From a checkpoint of a small image classifier: patch size [2, 2], 11500 steps.
Rows from block 4 of a small image classifier, named by matrix and row number. Rows with one number belong to one neuron. Each number is 500 + 40 x the weight over its row's rms, rounded and kept within 0 to 999. All counts start at 0. Numbers have three digits each.
Before each neuron's rows are labels from the 100 images, of 14848, where the neuron reaches its largest size: "peak at" is the part of the image that holds the peak. Only what is clearly more common there than usual is listed. The data: retinal OCT scans (Kermany 2017). In brackets: how many of the 100.
# gate: MLP gate (model.blocks.4.mlp.gate.weight, 512x256), inputs 0-255
# fc1: MLP up (model.blocks.4.mlp.fc1.weight, 512x256), inputs 0-255
# fc2: MLP down (model.blocks.4.mlp.fc2.weight, 256x512, transposed), outputs 0-255

peak at: centre (49)
gate.22:537497514537481521552492489524484523542559529508472433474507478466534507469451533506510552575459424534534489448486429566486454427586541528492514496525470494519535554475522518431548535547436489470511497457497486487464567462499500493518506548483451537460476534546574524398493485470499541499461520492566501493486476461484513478491460518483532543450600508464517508495454429528486594469522477522516551494498449515516516545450495527498421527518430477590545576503384508492489498544432495521460520427455476595497551568420498526483416476473553446512455492478543528512451493556452483418448477434414458523566546471474489485518464510544503482517571590446468519522497437523482460501503460449491548461510534503510500504529479507516472582555555479442563523480509501540480525504503538
fc1.22:561483486450488485523476529475408514545489540449528492452478521482433393513437557507506541504556465436533456464391499475495506435468524490552526478449472547478507458501557522515459547501455478470497535519496477478537491507477514548434483464426477568478473514455524488441489470626486500456454476579523513533510460471470585560549558518537457577515516455578504472516503511442505515556498485477467535498506477494501481411465434600526481463566516554550501537533487510510479517567527543537543474534440464527513523475473396469490525517499496487514538472393513533487538489524574502528467553418473471432497540517467510465481537577485524499529509543510478563444510452536509558512502477502509474473510525481467457520515486452534498485492514430471539485479521554520619507566528568
fc2.22:485420519456523445452464510470486520452387492517510554463520518471429495546527471441500498488497489529506490517513531547487490473464422424475553485499500535455467565503535512494528545480528491537473472439518616544479539546515521557605455525498549454501589467541531610512466481539472587454526487422499556554501448453566481476514456491519455470450479504577501492511494511399469493386504542507474472502574548478485485544564468540540518493478495490499481508443513491505513495434533547522498453464489537490508463520533562526497522492536477551492403527488496557511488514438464541485470482545489496520551554438546475613545481465463527491570517522546478525540438547535462506495542562521511487536490512481470524461509508526560486443497528506593464511533515469521459443432443477

peak at: centre (40)
gate.350:502526500462516510487562426480461525556504477474517436535480473589493474504489504542531485454463483558517483539459503578528471537577541569545502475409460530531541525485460473547530516489518506469406466477454514466506447467478495525494434568509496454389500547471432480556574462501614463530446539475508532521484464527486475503591553510423493491493526492407465473459612429460462506506514517481575512490442433492440508516484509532561510504477494505537545560493540511512538509483473529556525485538420530578541496471551515499566489447546524449412422472536495492484630534442484531470511536531516509564484516478503541476540524524477436480487523504445455441552516509457496526505470521495526501495450500442503460497477399504482495496508509477479511509538494486505436521530552535
fc1.350:501500464492555492513469535455569480544543524447481542477507438451479559513510498475472499483548488467442450501521444457518519472528395449448461480458547437559416473468502545503454417499462441537466482451529543470570475444592434491480526501462461452524480561529522508542458576457483434490467475498510562549497514506507531516442509592541480486481516552604483512536489504464573493513454466501499514514508567497541539450476424552489525535492526461504506511498499558532472495541478443495540496487567528505476412442409536520431487479496499471510500523488449562504474511496565495475548406436471477564508604494509516574512554425515531505523512518488510554487498493509506505511515462489509476523569577505490468440473545531477469489546520441501562527562593541575492500454451502
fc2.350:546455483488483494487513531524507544504475517550528437451479449538550475451495507549485544544406459472496458474413525507517438446491524454526525476541513470542443550502429486540502430521521525490466572479529454466486544466488522473536504538470622505523459546411461517482522410493539538496515506474528487553505484486468544514456483573540510534528432473459570511495588474470452510471438423485450514497489574471458521531534532525520533537562474533441509552511496465493454471561469500541502485479473510566425488495485479356463523464444480509531433452500445519514558537539493472501506480568553525529441475482543566566576452461443550533498494545496474527449554452501512445480445520429432517525487559558515498489447468545553462491486466540503510525555558507467498501520508568

peak at: centre (27)
gate.71:570558509451521502438535498439494557496452547499432506507463513528531448513531532466448481524547528530468512457462527515495561534544487473472486532521520548572528470421611479451514430529484490526472456562547416520489499486511425447547537534449461512505463443501526460550452532502531527468526478409518481444501491478553472499480439477492409532498605498499497497473486465524483492571463438456486480561573510489459453488497504504389512444488517497494549477465515474445488470490489518579501511531526503550454486473523505525487510462476570489529526482565597476558511488556526444430532488612530505455517489523465579522476521486422512510458504560481577512436483486524453532470556509471460502489441595471492474444497556504488494468521569555472451558530513455542547503477552501
fc1.71:479438558531498516530488496572496457565575456531600466497549485545450572456481457481513475521501474558536405554531454434486496497465461456510475515504517464482455539517441495555516529496496529504489482503450562498562482474484533494462463509462459457512532624501469479462520462488526520540497512525545538502501542460481516562534561517433534497500429435486527535490515576485509474460509516590514483481520453481549474479503464491571447545474463442517454539510531547558473512481567462452520468464521532542505457453455448531476546552479525556467504546413490505424487505529466510558517516430485441491494535509548460548509531485578529504525424478468436536515489421468510521528459513460571498594480504479522538517520444447465453515553453406477540500480515552413503509568409520
fc2.71:484433537451515466455575512549548482494428457534489538476419459418510470548613433460438543499429452556549498493517533508449466438536535489519514505488485477560486483475558446505608477464451581455518565475502574612542443578499512462437594467453474488495494536488471534494560510487488591484489506546484416487477511418560521496477518552447492485468509558509527526520560435509511589495462495541522543554554504423515412551481547521479492429490512517471516501527516512414533537550568494478462552503517481488506488525454548500518539496500488568554508483558541521540440482502494519484497491518574523491533485499471527507530508436510531469470546564469491542512474466526531585506510527487526506474482471554468533516455481504480506557510557509533493459529507442506514466521505508

peak at: centre (55)
gate.183:445512581472533528557406504452512444424568525464464539468456516520474498517517490499526535489479502530543452421526540536562503486515512516460554474511532516554543463458513487538520512488505516516525488489525497489510534521606552512532446470499492426391437452461456558430502488477555450522449502419458513500540475425483515605496523573478526442453444517526490565593455504445543440491420462508523528475425511514522480521465505486459467479473481508496513527491487506503471492577546523513500503552555493429459523471507531444527577460492536487381508483516471494518503493432490493510549519510494526435512547559511464489556469516568464467530480497534483471497439565503518486425455488566519485489533558508554465512539523465578465488447559549587489540497559470489545437473514458
fc1.183:438576410529510544510458488506504439530492512549494529501535506547518527581594457497542443546553453478487489510469429545449479494550517465466480453485542513518555481460528510522553509578552542475442497498480483521464537513519571522485568456480554462483593558510491549463561449527475513549563465499440379388484512505525490492521558526435454523434523459457518504506537451558514461462467487550412552454490484498540535553504544392461531534445533517497511491514507493524471538464532493451477457497495494399493506524451561463457501511502495477481511455502506514575484520428475445497503483478433494490518492536552562479539476441520517476524470466521462445468512485556554504472447562425543521486472544525496551461473548511483495512486524542496508562481486519443608484431504514
fc2.183:500526449453535496486422471489453487532493467467546502549513528437480524524545548519488468560461488527432470514544504493544550446498429478510491527454502440529526490474543522551449536576480455562546464481473458557473508446506527581484520456462526456494507469494485460497499515447504504526502521455525511484483490509489524504553567517448480463497450435486521502541587462446592515496476568477515458547447524502521380483486453539579475497466546420451468463437518501504552467518482540492477481446566439485459502452471516536536531485615552454408502374472430475549456566534442466446494447479561446576485535534493401468540493437422487520537471489445519505489534470511518496496455517475497485503502573451524511471514454532460465450483502510468516543543561502559530519507508498

peak at: centre (44)
gate.417:525527536492567596521561502519536458486491479468468483484561437525493515488512549460401500514452483467497526503463452494516451504603476486526559563555543511473533532540411541523492532544503475489576502530486456503472516498494521466561573521529485519452513518416584526506560500521463478444493499505525544538453549496467548539419504486481574544472507507491527474496432477557426412560555479489512512559500536489480504497522518507457499441427493519560496506493496546447514491487457483486487431528535470485482558532458525505502483458470532418486487559512441521489419432576539465497435459481556524522501486472489431416505549380537549405497564521549487501446447524477487543465439467475516539464513543482475475480523480529494432479443503516581476573553485498541533502533507442
fc1.417:457462449498461481458451433465468578514508501561521513496476513481459516506463448496545555502532483556454479466562514510477473516470601417521452513437523519522510411464524428453520458479487513511444501513511539474543462508501427450432491497450564508592487527563479489505437468428532572549533466524517505487546521489550465505578494526541487495525509478466470481502570489424510588487404407510517536494508487513547500485532498403556504569535471465488513530471453455516482520496531495571494533459429521464550467441531422497421565577497514561558602477496555401526530517458485541462545528497475458511480470486506566552503518505480505488480479500471519463493562489518504506546551504493483452558514491476538554535580499486496521555542548490469476452481514459523430498475475558
fc2.417:505510498457494531478482445473536504460475543440407469438482532524542462522523545443525526526483454523553556456476496522506610488463418487487516514504441510509495466576478465493482471535437511507545495442434537491507495566531515531548526462532520489461458455569586512509570510493518446540543475509528512448499541474537523556484530554513503499413485470519548403622440566488540504476484494558444550410491523535443434485536549453521525505424553517505545520503434480483468501540492530566544478527561511419554527508560462502557483528567498503512460382542524489439519472494541479489478526500539495513532495468485534540461548504470538512505431522516523518488474538493415537509438479482415457495450524515475557447435505471488451509442540472510500477503514464469517459417554525

peak at: top left (31); top centre (30)
gate.50:564472442488496532526559457514488507505543504487445537425514516549502491521570503523539478517504426458455431477540413469491481492508494476540504487499520618502521485475454554455496489520528515483496495500456544516513448471556496539465540483506544479514537501491472461504437516466472427501437543478506524535509515488453520528473479463511483481522475417523486462403495420456572553517464526495483486441532448513495538574563453422494598493450555512534518492515487483535483517531521521532500500414490430508510559473523546466476546446524558468563427535589506470488504496524505481582511409479483479509467549438436450500534519477530470560474482409537508519582564429476414502530498532484532490537597498502578530453542485526480530495561459515461542520486498521478510585550399489
fc1.50:531430569502529536551430529470518514421469560594483528540538503493522464461506483450480507436502517471539509542508478475527500526506559593461534494460513475533416496458479452617542525541514477464527507490459513527440465539452512525463522507576432487505566461585491439521542492467472465533552467484475552406438466541551451477585553577450476446486534490464478466518523504464517487471542492514514526500484549428481506506453499496471490516502547529448554530442525558488446482564509447467513511541518502533543527521553457501507469465495542513611534566470526507522419447458533547503492470572556436521483463566466457498461481545473399468512451506507468534529463505539509478548493421499506473480486490505554449493470529529539529548417494420501505469458490458490471474491559448
fc2.50:460454531521505494484538485447526450506476464511509541529487474505436566489453453460577595477491528529417496505503505532471551515543503527569463436487551524409510445493500542504465575607498487416437489500542483507492481454485397523549486459545490477514503499579474468565508423495489564535442529509512539564513449494458439508448492549540480411532552472558540464476543506538500475506494522450487586539503485531476547470488468427493492503471514564475478544541517428500472511439454495545549493577465516481476550502462487557548534452497487514573445456484494384464533535462503431508528505521530541469447539492477442474482493524523517498459560460490506440440470426558511539533485521529542487481503594477492529475556516494536471501509587431498463486466524515469448485542526548

peak at: middle right (34)
gate.208:453563478546466505417455454423538502504485423472493498437421541559589410479517518454527413490536475543425497526554458433520511470460478566470502553468515465514413492500531556550522445444417509502537518518493561558473490540454521540468539533528529516498472488458561456449501493492492548524538474528526519448603479547485477564491511474493538546518561526514515452472471513520513492501511484482477478553501502522509505526485518471562537533453521414530598500516470417420500496531449526508533482503502472509493492549492489543459498492525495516503520523521496456546481503538535484562448467429495554534475500421588539483498439550486526473499429428496527481576484513538531447543547512503554585523438505460503502494520561505463495409512487478397529480506507458452469568500567506
fc1.208:518513531403514492525484585498525505431585505532456559523479458441475585542491523496480569533462513456513460540562501499468468472476499443564527445513542483534530468496449482507499579519507434582491545526510466428484485491539535521431473479456486483466459544437451444531501486465417388497531513428472532495413517471510465499536488473553513444420500460529498530512429458477510488455500570493545559502482457522463539450453504499440503500456490518488510487563498514535454536479486532444544532471526594479586503522456448558555567564490465463588492508463451543514505522495425480486550526444502434433464511577502535507519491483502462551523514517490499585460461511500518592505486477531508482474567438506579471537511491478473460515508533517555504518493500522478592486510493545
fc2.208:459468454507539477453464476479558566580471492474453539444554514462544507454552534542493529461417501455432549479566528417596479516471480487538461480520506500484489544437470458502510489557514489561403532549453553499531513527452463440515514554580495497530513475551535502559503569498574602501479470570495518554516473481493442491478535528572437513458495534506511503531446485573471449483523492531431463557450578436472452472535459477548485497527476428496468486459452532508479526522446534619543549469462512461518461468500484464556452508510475541457498465505466545511499483456452496433512534554450509498490498510498530500435522534542447554570544459492480505493492500475488515495479477440523568473472542466539476516573484494561462485427496496578440419550482476467473542478501517

peak at: middle right (42); centre (29)
gate.421:453414532498511548483574513521409501539472514535554512533519510460515406451494504489609428438490565419485474501456501486476544483474527535487532503525481498564553469505466436507497486508520502488493508538499493508457448482606464504492520532494562502452506506469558498525504513493475490517475500536516528542484492502504523502501536467430519490389544548482516457512484582547494501477510415503545418476548522511509467453486425489488480517505473535486525426509499425491545480500459488500482446440542543369456505463452521441475394502559436526528556548490444540456537486501519514516540516460529564508515461546512551556584570499537504411459540558531511513532445489470509515478431459534436538540491446477507507521518469502449558526504554587513522590510473474554533508443511506
fc1.421:510547463555472457500495580501557496482518548457433419477484427454523525493488512554488485489477523435558486511496427544529489495546437525544477504511479481612473474476454527521469547555462538522534486490473552418511479527540471496502447496448473496522560493460533440490499507568506573441531550542500529517593501551445444478512534476477521429535472482498452480470525566468561511438493460500492460487527496546521517455491379521527498502548527498498485513511520502469502473431571505475498537467526514513446503520523452465472521548546492528523534497427476513588505465486509459479494510607577486524445501480521551533515485491504464499486523492449481470456527427499516607444497497482478469451477550448449620476594451517486596510565481504450451485439525483576539468540435502
fc2.421:501466464540462476520545451425549439474534503503455522544475471470486592544457544431512520541515465561471495510469501551486525540513487428501526521455538477488524478462506456556407454466522471481534492582572428562536503508457473469538406488604449511509488499537491458461595446443435511475532496548455540488501475545462472517497532597460504468486466448503496478572482491525535517524522462531483482453479508481543452477455451479533544506494534448525495530475535463519486476555533498474537473483563438486532445552472530542524464484513461467533451425496429434485569489511449508445601518468525460495503544433432537553473531509497456425491533521583508483444460512519457451501470568495577496493501498507567580564573533485552512514512520551483412543495527532506481478529498494

peak at: centre (56); top centre (38)
gate.404:485487476412447457525494473511516514554483506506510511500489547485526428477511490475505481543550516586501469529540466449507508526562498527498517525446542412491445505466490474539519486492514504456509531543486466411466516510536533495514458526470466492421523590512517456525499518517479497499499522499524469550458523421432489436447464517421492493571573523542501502473625481372494524552503538467531502453543518465440483480515536537450394505433502505516464565559479551468521460477459526472422532506556535495478519569433479509538497518517478509461504504536485533572490517540507528415524546503524540443506451458472496430446496557464569453596514511447523469455426506537541586435512464546465504485605514441464504543485477497527561546511539494566516464508513509537506507448484555
fc1.404:518511518431448543458571454524549409522533566523460534465503513523453472515487475537436465539470520465563545553567467466456530537539436454482506536519564463551411587454426505520499515474523511470553487560469512487470510613481510461498564490480514532426542527509578507485536518476423511551543552462507481496447500479469530497493435483457502531471534562540570462479540496464490450522549506524546484480579471473435521459453494486476503464476557442488475527556445473511470547564486511479490417479439527504489551597450571516519480508524484487513471534547520510550515478525575556422502515518447546469527465511487524493430478477459505494531478546451488454461493551563493483484451523502463381463504486504451527482554494552501448457541513524490445471417514478525552481465494565
fc2.404:548556500484437519396471477480470554434564458490502506520588488462438548511486480430515526508470487464490499481453507535434451558457505525490498476545571488474526524579528450425418496578494527465458545461542460464502597494475541518460514514537530399488545484488481486622450531552547523541489545500464505421479526524500543468582528469493516553474526508585533562423591481483553529494532541498553585477494528520437471544501521461473505491478477505456490599492524529490538470508486517513488493503457462503491450492567466488530497466411490506478492500472480502447459471529485515479526527439468460494440486446465515419477509427427453440491495459519531481510520472470511486566523461442516516501534446520529476491521398492473439556487538526430546470523482482489500485465549507

peak at: middle right (37); middle left (37)
gate.265:501459452448523472505474447500496525546538431515500492536534536486541444547480522459546558517530520501487574460505548481460483534549434503460466513485473513540575509457516612529474459546506504493480469472466508418492465491549457507562514535526506480508466539597488439513483543452560446462554548473547558538401546495554461481546518523487521564516450554492439460474468525475545543456529516498577432510597520490569493478579444476569482501508489493431473508525475560482539520485441422553443520486523469541515522507496420520494489485488469436441477447487541494515511470498506493443547551475481465506491491427435501454495551562578499509453441528453496520493530540493533431499474485504449523435502500519477461460498480539558526585390488517526493402525506561550476508525483457
fc1.265:539467523555511524410525539554434471509550545465459480535548549500469447467501492502532495509474507502551494458440494513478580515499455459442490415490503439548497507465531423466473446464513455448451593568477528490574538542474502547455517507496513522457561504487489428519526496448478470560493527504398546476524484527415460548468464419554455476486542451584537472509488432495488495541575496472452552552499490589531414493457508520558497550528444542538456519487462510490529511456487527515494506494513543533398555462539579446505504497548558536534564492525450522498493410439479558546535460496528521494448452526559493521527528484503466536500464494519550482489452427474469475512531513521536608516500470498526522471532437474485496576530518461537457465467482462489497577514513530
fc2.265:459547496552467510457463520511519529460515522512582500514537517519467533514489489450528521514539404520583445517542513476501509453485425510575419519490449445550477470558474525546528472522490495532520594485440463490519495458482489512528581524585506500449494529455444554557450515486522507558526519462554512544577469465465431457557460440488504486435461533548499486533472621501542498520448472493528539512459495493484528465456494513558430512570480478538439496534480488462512408480484520557425549477512514395382560488497567497473418510555493484433459499523483529461453418458473506510534522477489481543484606486521500555514437557558512562449510496543453484574498539522476472495476452532455482479511517472497495456489517529474531519505476449526533529433485504500536508541457496

peak at: middle right (50)
gate.304:515459485522512503539446501395526511482514452510518583468508468556479506501530495436581519528490545495427488568473544546532503553531554528525500476571474516519467444530541492508470453557509491472444466502450505541419512549511551517540510539488519483497559505391466530484466488415439561420571576512506548530541395481541494520479545501438459482541520475527493441487468488433524492517509463464483440446496518415547451509438541546565557509562483486556510484454481477487552426528546485512457475482530474549503492471503491604529560416516395441495474470504557526507445459550528523481450547535504480528472499466528529484532544497498495442498564500523552495508548510489516490513480476456450452510519572480510514526498463475439581448455528474484498455537595473510449510484458509
fc1.304:454509524575536457562541524434551453497491470520529503460588428542549486452486481430525528550487403504490503454477523526478469490562453506443456557509516499511473538497568500519537513543567497501468483488381558516448526521446512548525432520530443519575454436530562495513530488408576499400503496540504457499503434484465577525540474491477491467460430510530485574476497534524501426525467556432531435477461508508559480489496499485537514468436504567523529507507506551487478537452493482525482496597492432514495502519527462452506536514578541442501467540547485475515475501495386494491545484453496494517570517431515516524539460565501468547488472427435433435569455470558531514461461511503533537517475538500564453504529500560483500516492534489489495517545435470460508543521508512
fc2.304:461460422483451430564510557466531522477432497504554530484519512568525480541474529468553480521528536519485535540501530559493531427511447552519497461444534518480561476564552501468468576549474462436488451526468531565531452446487496559515500477541525505501524497458535544507510493439437524572518489473507487473512470505492487458528536505457507545533570519500518443440467493482480490498490540526547497501480579530522442466469557426513527509478440520502499528501464546525465516500517447531504453518469497518473456520463506601494487526533525540550532551490576465390481403573569520425414509561436518554516516533541444551528463492545495533516508502563492480416457454452502536467471439493497540554436450522564426513538545446498575510533573466461559490476468456574513487427490491

peak at: middle right (32); centre (32)
gate.133:490450527536481459465552490446451537531500511453541566571531439536469458467503469457496484538433539532502503497560509494472433553483495463467551483452503435480533596511530456418460491521437553503519448539521518591520558496559441561561558493451492543469464508467531478458457550463458503504463555550590494490488471495502550479518554508524526522566550467471496449502498449478578655520454557465494523480484547442550454528487438507505486510436500509525499481428472469453493487540506508558428451500491530462527527527488508494450468506473424517427480508523487463537419601526514456489487549488457480459470465504563528482443491546535562473513479573491504450534518476461508464500449573558453509508463502532467485503536535540452468507488572503536528556451504518464469498539566469
fc1.133:539499524483516578475499555549499441494498493500469434416448516454447543475515531502493491519498495457517563486426467512529534465552491503492440479520531509526518426493485527522520465469529489513526462550441456473470438480435537424479451473533489484516519511560438517574501472562549471511584443436415544501561550515542522517439537548450460544501474535502542581476476518500433465455486467491453463504519479579469450485583562472560455502563489449533554463499548492506549540467462542452532527515566502491499490481484549515469534492458565516480505493507478519458568456485459541561473473518457540533535528533447463441531520444464534492488559499496530599534516458569488520548520422441454473448566514456550532569485499459543589508493444472536493458522489438449561534446432509
fc2.133:585498479494462515477501534442496455510501494587425536578492553481508551470438508445545465480502498536559504508472521528521395540527479527422493507624523543455504480490444469438518475472554542488528524479542587576508492530478518567479436531457402518433454603489567507522563418508516445470467521477482513514529564523463538549459460533526426513560539484478548445457481517475525478485527545491509505515514479489481431471554515502517536516482515536514562608512521470485452499498518571464518499449519438490441497454567480587491512532536459452428573488457481460467532520444489452495532467472518529478505513517468518483521564550468590479425428492479578474546499506467519499520564466480514533493525514488525480574529538524477470473467571506475516522508477534524542490498510481

peak at: top left (29)
gate.108:499549526450564448475536529483451525523489445485452499477484478496475496524521446446525454539584542423522523479486525525555505476496505564480502479473482438438539494562537454488511440527555473429551413500514413497498537538516550513510409489527564505528497480527608562499486539492494536502522468492492523517514548579481505436497486507542472523504482461542545481510473539493443543469556505487495524498448416519470413505506476452488540480496508562560523516476515474436570517430485532501516452524454499549488503449491538574490562545437516394525457392508518532471542487478574458548523527509513487527386527520504484570490504461464491507567489478563473461595482455491479535484572479568494434430553516526541455540462473459556479494550488486476480501578489496491525456472469440
fc1.108:508477484532483521480470506490538529546533563514509531469506466605451509494450542476484534580482499501547513463536503484442464543529509484549505534519503494630474576512457486481478484519436564550434418525406520470414446446468487534530498472524538473515478517442461496513509509490473509519512451470520575552467501537559516504455535492473556485453481536458432437418568432511552564507486526476487469471536541435541419515420472574484441458579492518463486518515514519483503560520496541520517459458508519460497521552518465448535502476490505518513458563480474456452388541491478492473482491631504469426498485550539541491489481547522566425491482538483490450433455517540529495491466498525485493528564484488539519489535489559452521529501535469489493522436594468450485489545501587
fc2.108:489497528489598450553559517410398544471512486555518547501483474516458490444503512510566532436497541533534495518463501585491449501521478535491436468488481462459466438532539567528538547518561467499525462500503510521530506535510545478459486521553488467559450501459498555411456569516552496472481538538523534497524569527502518550489528495570436520523474477418505500506453535512443457535539560524484544532475489542411496486487449532449510438510548576485522524520542494515483433415481496475482505480530532558449485405444520568490501495532522576469416465509539546532555493519452463512467479589520480535521496512478463478553420538592467518524454493456541515535439488519488521470564470521486512520563537571476468506531509551505475483583420506564462472488468488513471535474457418

peak at: top left (30)
gate.116:487475477515538474487502530537522494465526541478512443500517451491514487528504473436483473545489519511508526518502408553482537494515534608510509545524550490547567486493492509482515522414536459484481510509564546493437412550479514488419460537434520515541536580479463487521446502501473441478513420504549520480462418493576523492480459510496497500475561489466511443458528423480552503468492627495466521548484484507460457541488541517433523493518539532454455487463511417613529497559497512480472525533510451513479486614520457543504531574469507527470475540485490517532571428497518472430449520492485510486532469442496431518483444500452548509483527456498511454522498582538499524497575414500487421461544492475509554511512439552528464496549407558513548465514553561418550465517497535
fc1.116:528493423514506450436556449505523529483492565497479469489448402523486406538508477511471511465501482550526513480486448504559580526513448588552543517531598496571543554516501528520519522535495496513442518465594539490429424528512515432461459504506470569541542552468536482543462483481461536513441510544498533481516480513528549510486505502491551529546537529437514428498536454460507490440490571543480513555506486495476457466477514520473471505441528476448480489473510424535532484580524514462508481526404484505470500563540469495512543485519389537479504543467456556472524454472567496451407504507504569461504513422595451522538536482490544520420482449560441475562442539497501493440511490515512478484516473461533480520467505534485472449470515548539548462433528591431537477520490504
fc2.116:523496474517512455415483534500541401557511473553484495438524460527463475439448564528497499513501495441580486479445473510492553552535481427502526455487479500457508467504458563571495448516498436529436481574567481478447505560448459488451504521532495389506497516435519503511459511509479517469496483576497521572492488483481556495500589455585433454433558495541445526517507476478545512502534541523584473523453464569502452525512522477504440528524481513479545481543553480485520462506513533525453553513544509471540465495473504467476445507501491511508481509512542495546510460502445480470437503575492535521494499393581439477504467477511517529462558479592469486500516525573524507488529538539528461394467456531529488597488516487422470654492492493540478520484478480550473494518489467

peak at: middle right (30)
gate.357:429532497453525536475520441480501496534459484489474487489506483533440492512569503497466534490490438504510471484469528447483556462495507523477506455475430464459457555532550429465524461609461524431564509538451375487429453554463478523456523530502416526543551411533514463507528496473449499528497432540527500579479518560498507548518529543514558455456476543518463514467496487557490504500563525461537497508467533480543499487513499505552533483503421518465483472467483559491527484492544520457477498503527582503496502528505499442520506502483571520469566517425591486468477582602551563546438548497482518490555431504444538492428463486506561451483532460462517528511505487548472466469430547511496495537534492376490469541476510598535502484485466567528486508538476488435469555498578540
fc1.357:514542526383459541423522578493499490494530578498572521535508410477575522495450448446476523560539477461521450538484524518492473537541466506510504550563486574476512414512469487389502529544463522514444487432495479529511515466518573513498487619501534442576488569491413424533474541491488435489481538513505486499490445476515468461493469525569526479433442437467428529496504481521457537500455521464567454464457525512477511510489543483449501453443496555459578476551535476575488533501454499475481513521488478479525536480568518453490532519515460509540397557496460527517540515531494479502546480505504494542479535520517487552558522544474509468474474422517534451511491526465454593504472457490445553519544482472487579486460567435461508518515486562494484504581528514450532492494495462
fc2.357:460497490511482512482557495512446522556468449563556476491536489570512531535509573499498571452497485490482494505522552514536519502563475518516494447516483524490499592543457503469492515559453451520477508451528522553485524480539483553510519474462512478489429482510580441507491413492529478543499485472478489515483536525488494551506494576493525561515492527520490481485412514427435540525455483499450524581462539488427483497505480532552483518448494452484492456459558513463427552466473558460537532475532485513483559533531488480561489492442452509487512507460411483538555442541503456528463490489514519517570488545535448403502533508482514500495554439474543500454427521515526482467417524469391490534523523438422494467352471494505490465417499447559460569453426482451548521610502548

peak at: centre (46); top centre (28)
gate.32:449507521507470550474526473559551527507463474551500523429522487472475497485524468446496490570565473526467449486486553513488451410491495440514460492551510492439388524503511557462505467437483502518434490530552538493410531519576505562463538457502516458468474465578466480507565534484492418492485490494482523536440413478492623491515434508475467432521434494514484534466517453548496403507506411482466482512468479541554463532540524524461473477503460528551491486454429531543523464534498495524500513470506483494573428573429540501579572576496522524543501508514462495532525448487497525522473455520507505473516509508499516542458586516552493595533553517531530564497459435488453528471517552473571520462595526496457538477499435541487497502514495492535559489551485493558459451477468559
fc1.32:432456448544542492529485488513457516488435521467498521454507562515499549478493486539553574385547489453550489515508529507443516512492494442475525530507468481499543512493463472492526521474427491478543488487558512483517436491515536506500427483455507428526503475464495458529515501512467489503481476495489581535479483533506485503485379473544481464460406488530511555531524602528543502511432533501509495510448483524492484548545448481505428433495459546460514594569469556499468510514509522571414495501466537525543514482472562532579581547494457417508548518497513462493495540472483412482519488494432436574555529531556507529531520600475467476528550549485601508504537492563535533469547513478542386429506518487543505521470480481478513464495528578536411444474478504459518502483438491
fc2.32:520453492466453514507455473452438448505449494525518451523471470500473527490504438541437502524609495525511562494502540481465523448472519506498450443604493536582537544530511444496512504540520540496566505575518488467566468561466510496460469480499462526502507464486482496509482543528549532507504546434412565469563414512482476474451473451463427440525494526485508538488509519491480499495507412573518508539529446537517554463533481504448529538469539470497509506518467460524497528556526437533514480429453477559584519560525455478468524472477466550535454472537416526492544513597494523541492519553554463532475496450532467516485613539548464573550473511598552560461492434491494558523494513438534525461469461454512454492531488541487497429436491483486567526495534452470449501521548586

peak at: top left (45)
gate.453:534479521565426547490518485525506487493434520509502528517482462510471511510440511499561510600509500522516465548463494494531511542471498570551515445487588450474412461484556483522482421506465505464515474481458501424480442566488551505484505545576463449436510529467468523432453553518459481480469560466602529480465513517508504523398502545507538482513518501522519519512503455453586554489529592456519507550515479490503465552528485447537493536548485540470490447488540500440512515574501538473600566532495521448486447471479526495493489555544465465529436465527420486443401452481493498482492492464498498486477497457436537555532556498562418565513518566516494445446490498505441450554508504515466486482512520479528600510509476497524503496560493432473480556512462489625531430518478468
fc1.453:486483502544471524533460496459466455578461425538524550493555495464517504425495533513464468434532506555570490511467450530521483500424469528445436414551504523509468540504530434551505503509437492441471543512443489534505445517500569490488454501543521433484472456490537460475467492567505516503488541467514515465520472609532543514526492517444543551446524560496485448493460530487533492449568545428499450560494517396492456494574534448549551519550534504482497524523560516520501489466496581500453514469484552517499568550525447552525471499578561513567567578456408503563468434518471465486462500469492477535531504432454539480400500548436457503489498531476538562466486401477451523556473511510496514506460513429548505485491493479554488521493471486536481527525455537483468497557572484
fc2.453:494452514510528516516460495487475496636505490489513475470481454563543481510506542552473520502474517541453531531516557523460522480565468492483559584475542431568505530525464408434475468468495535459557420465481555503446478492463456421468518469548495566606526503496568498587512531426439440469539484508460462544449486484518493527492486495562462421456524528463453442520491492577474507482505464510482470448480478455541468480423517500572476539505513521503530476548488445519489595512555480538515472527464452562573499505504547536473520575497516510527549515528463466444532527545507527522485481481516541463533424551420526474481507543453539501497529523517433587476500502503506630497567460490511575511484571500512499528479516486560537451442526510533500547473458481477511463531461451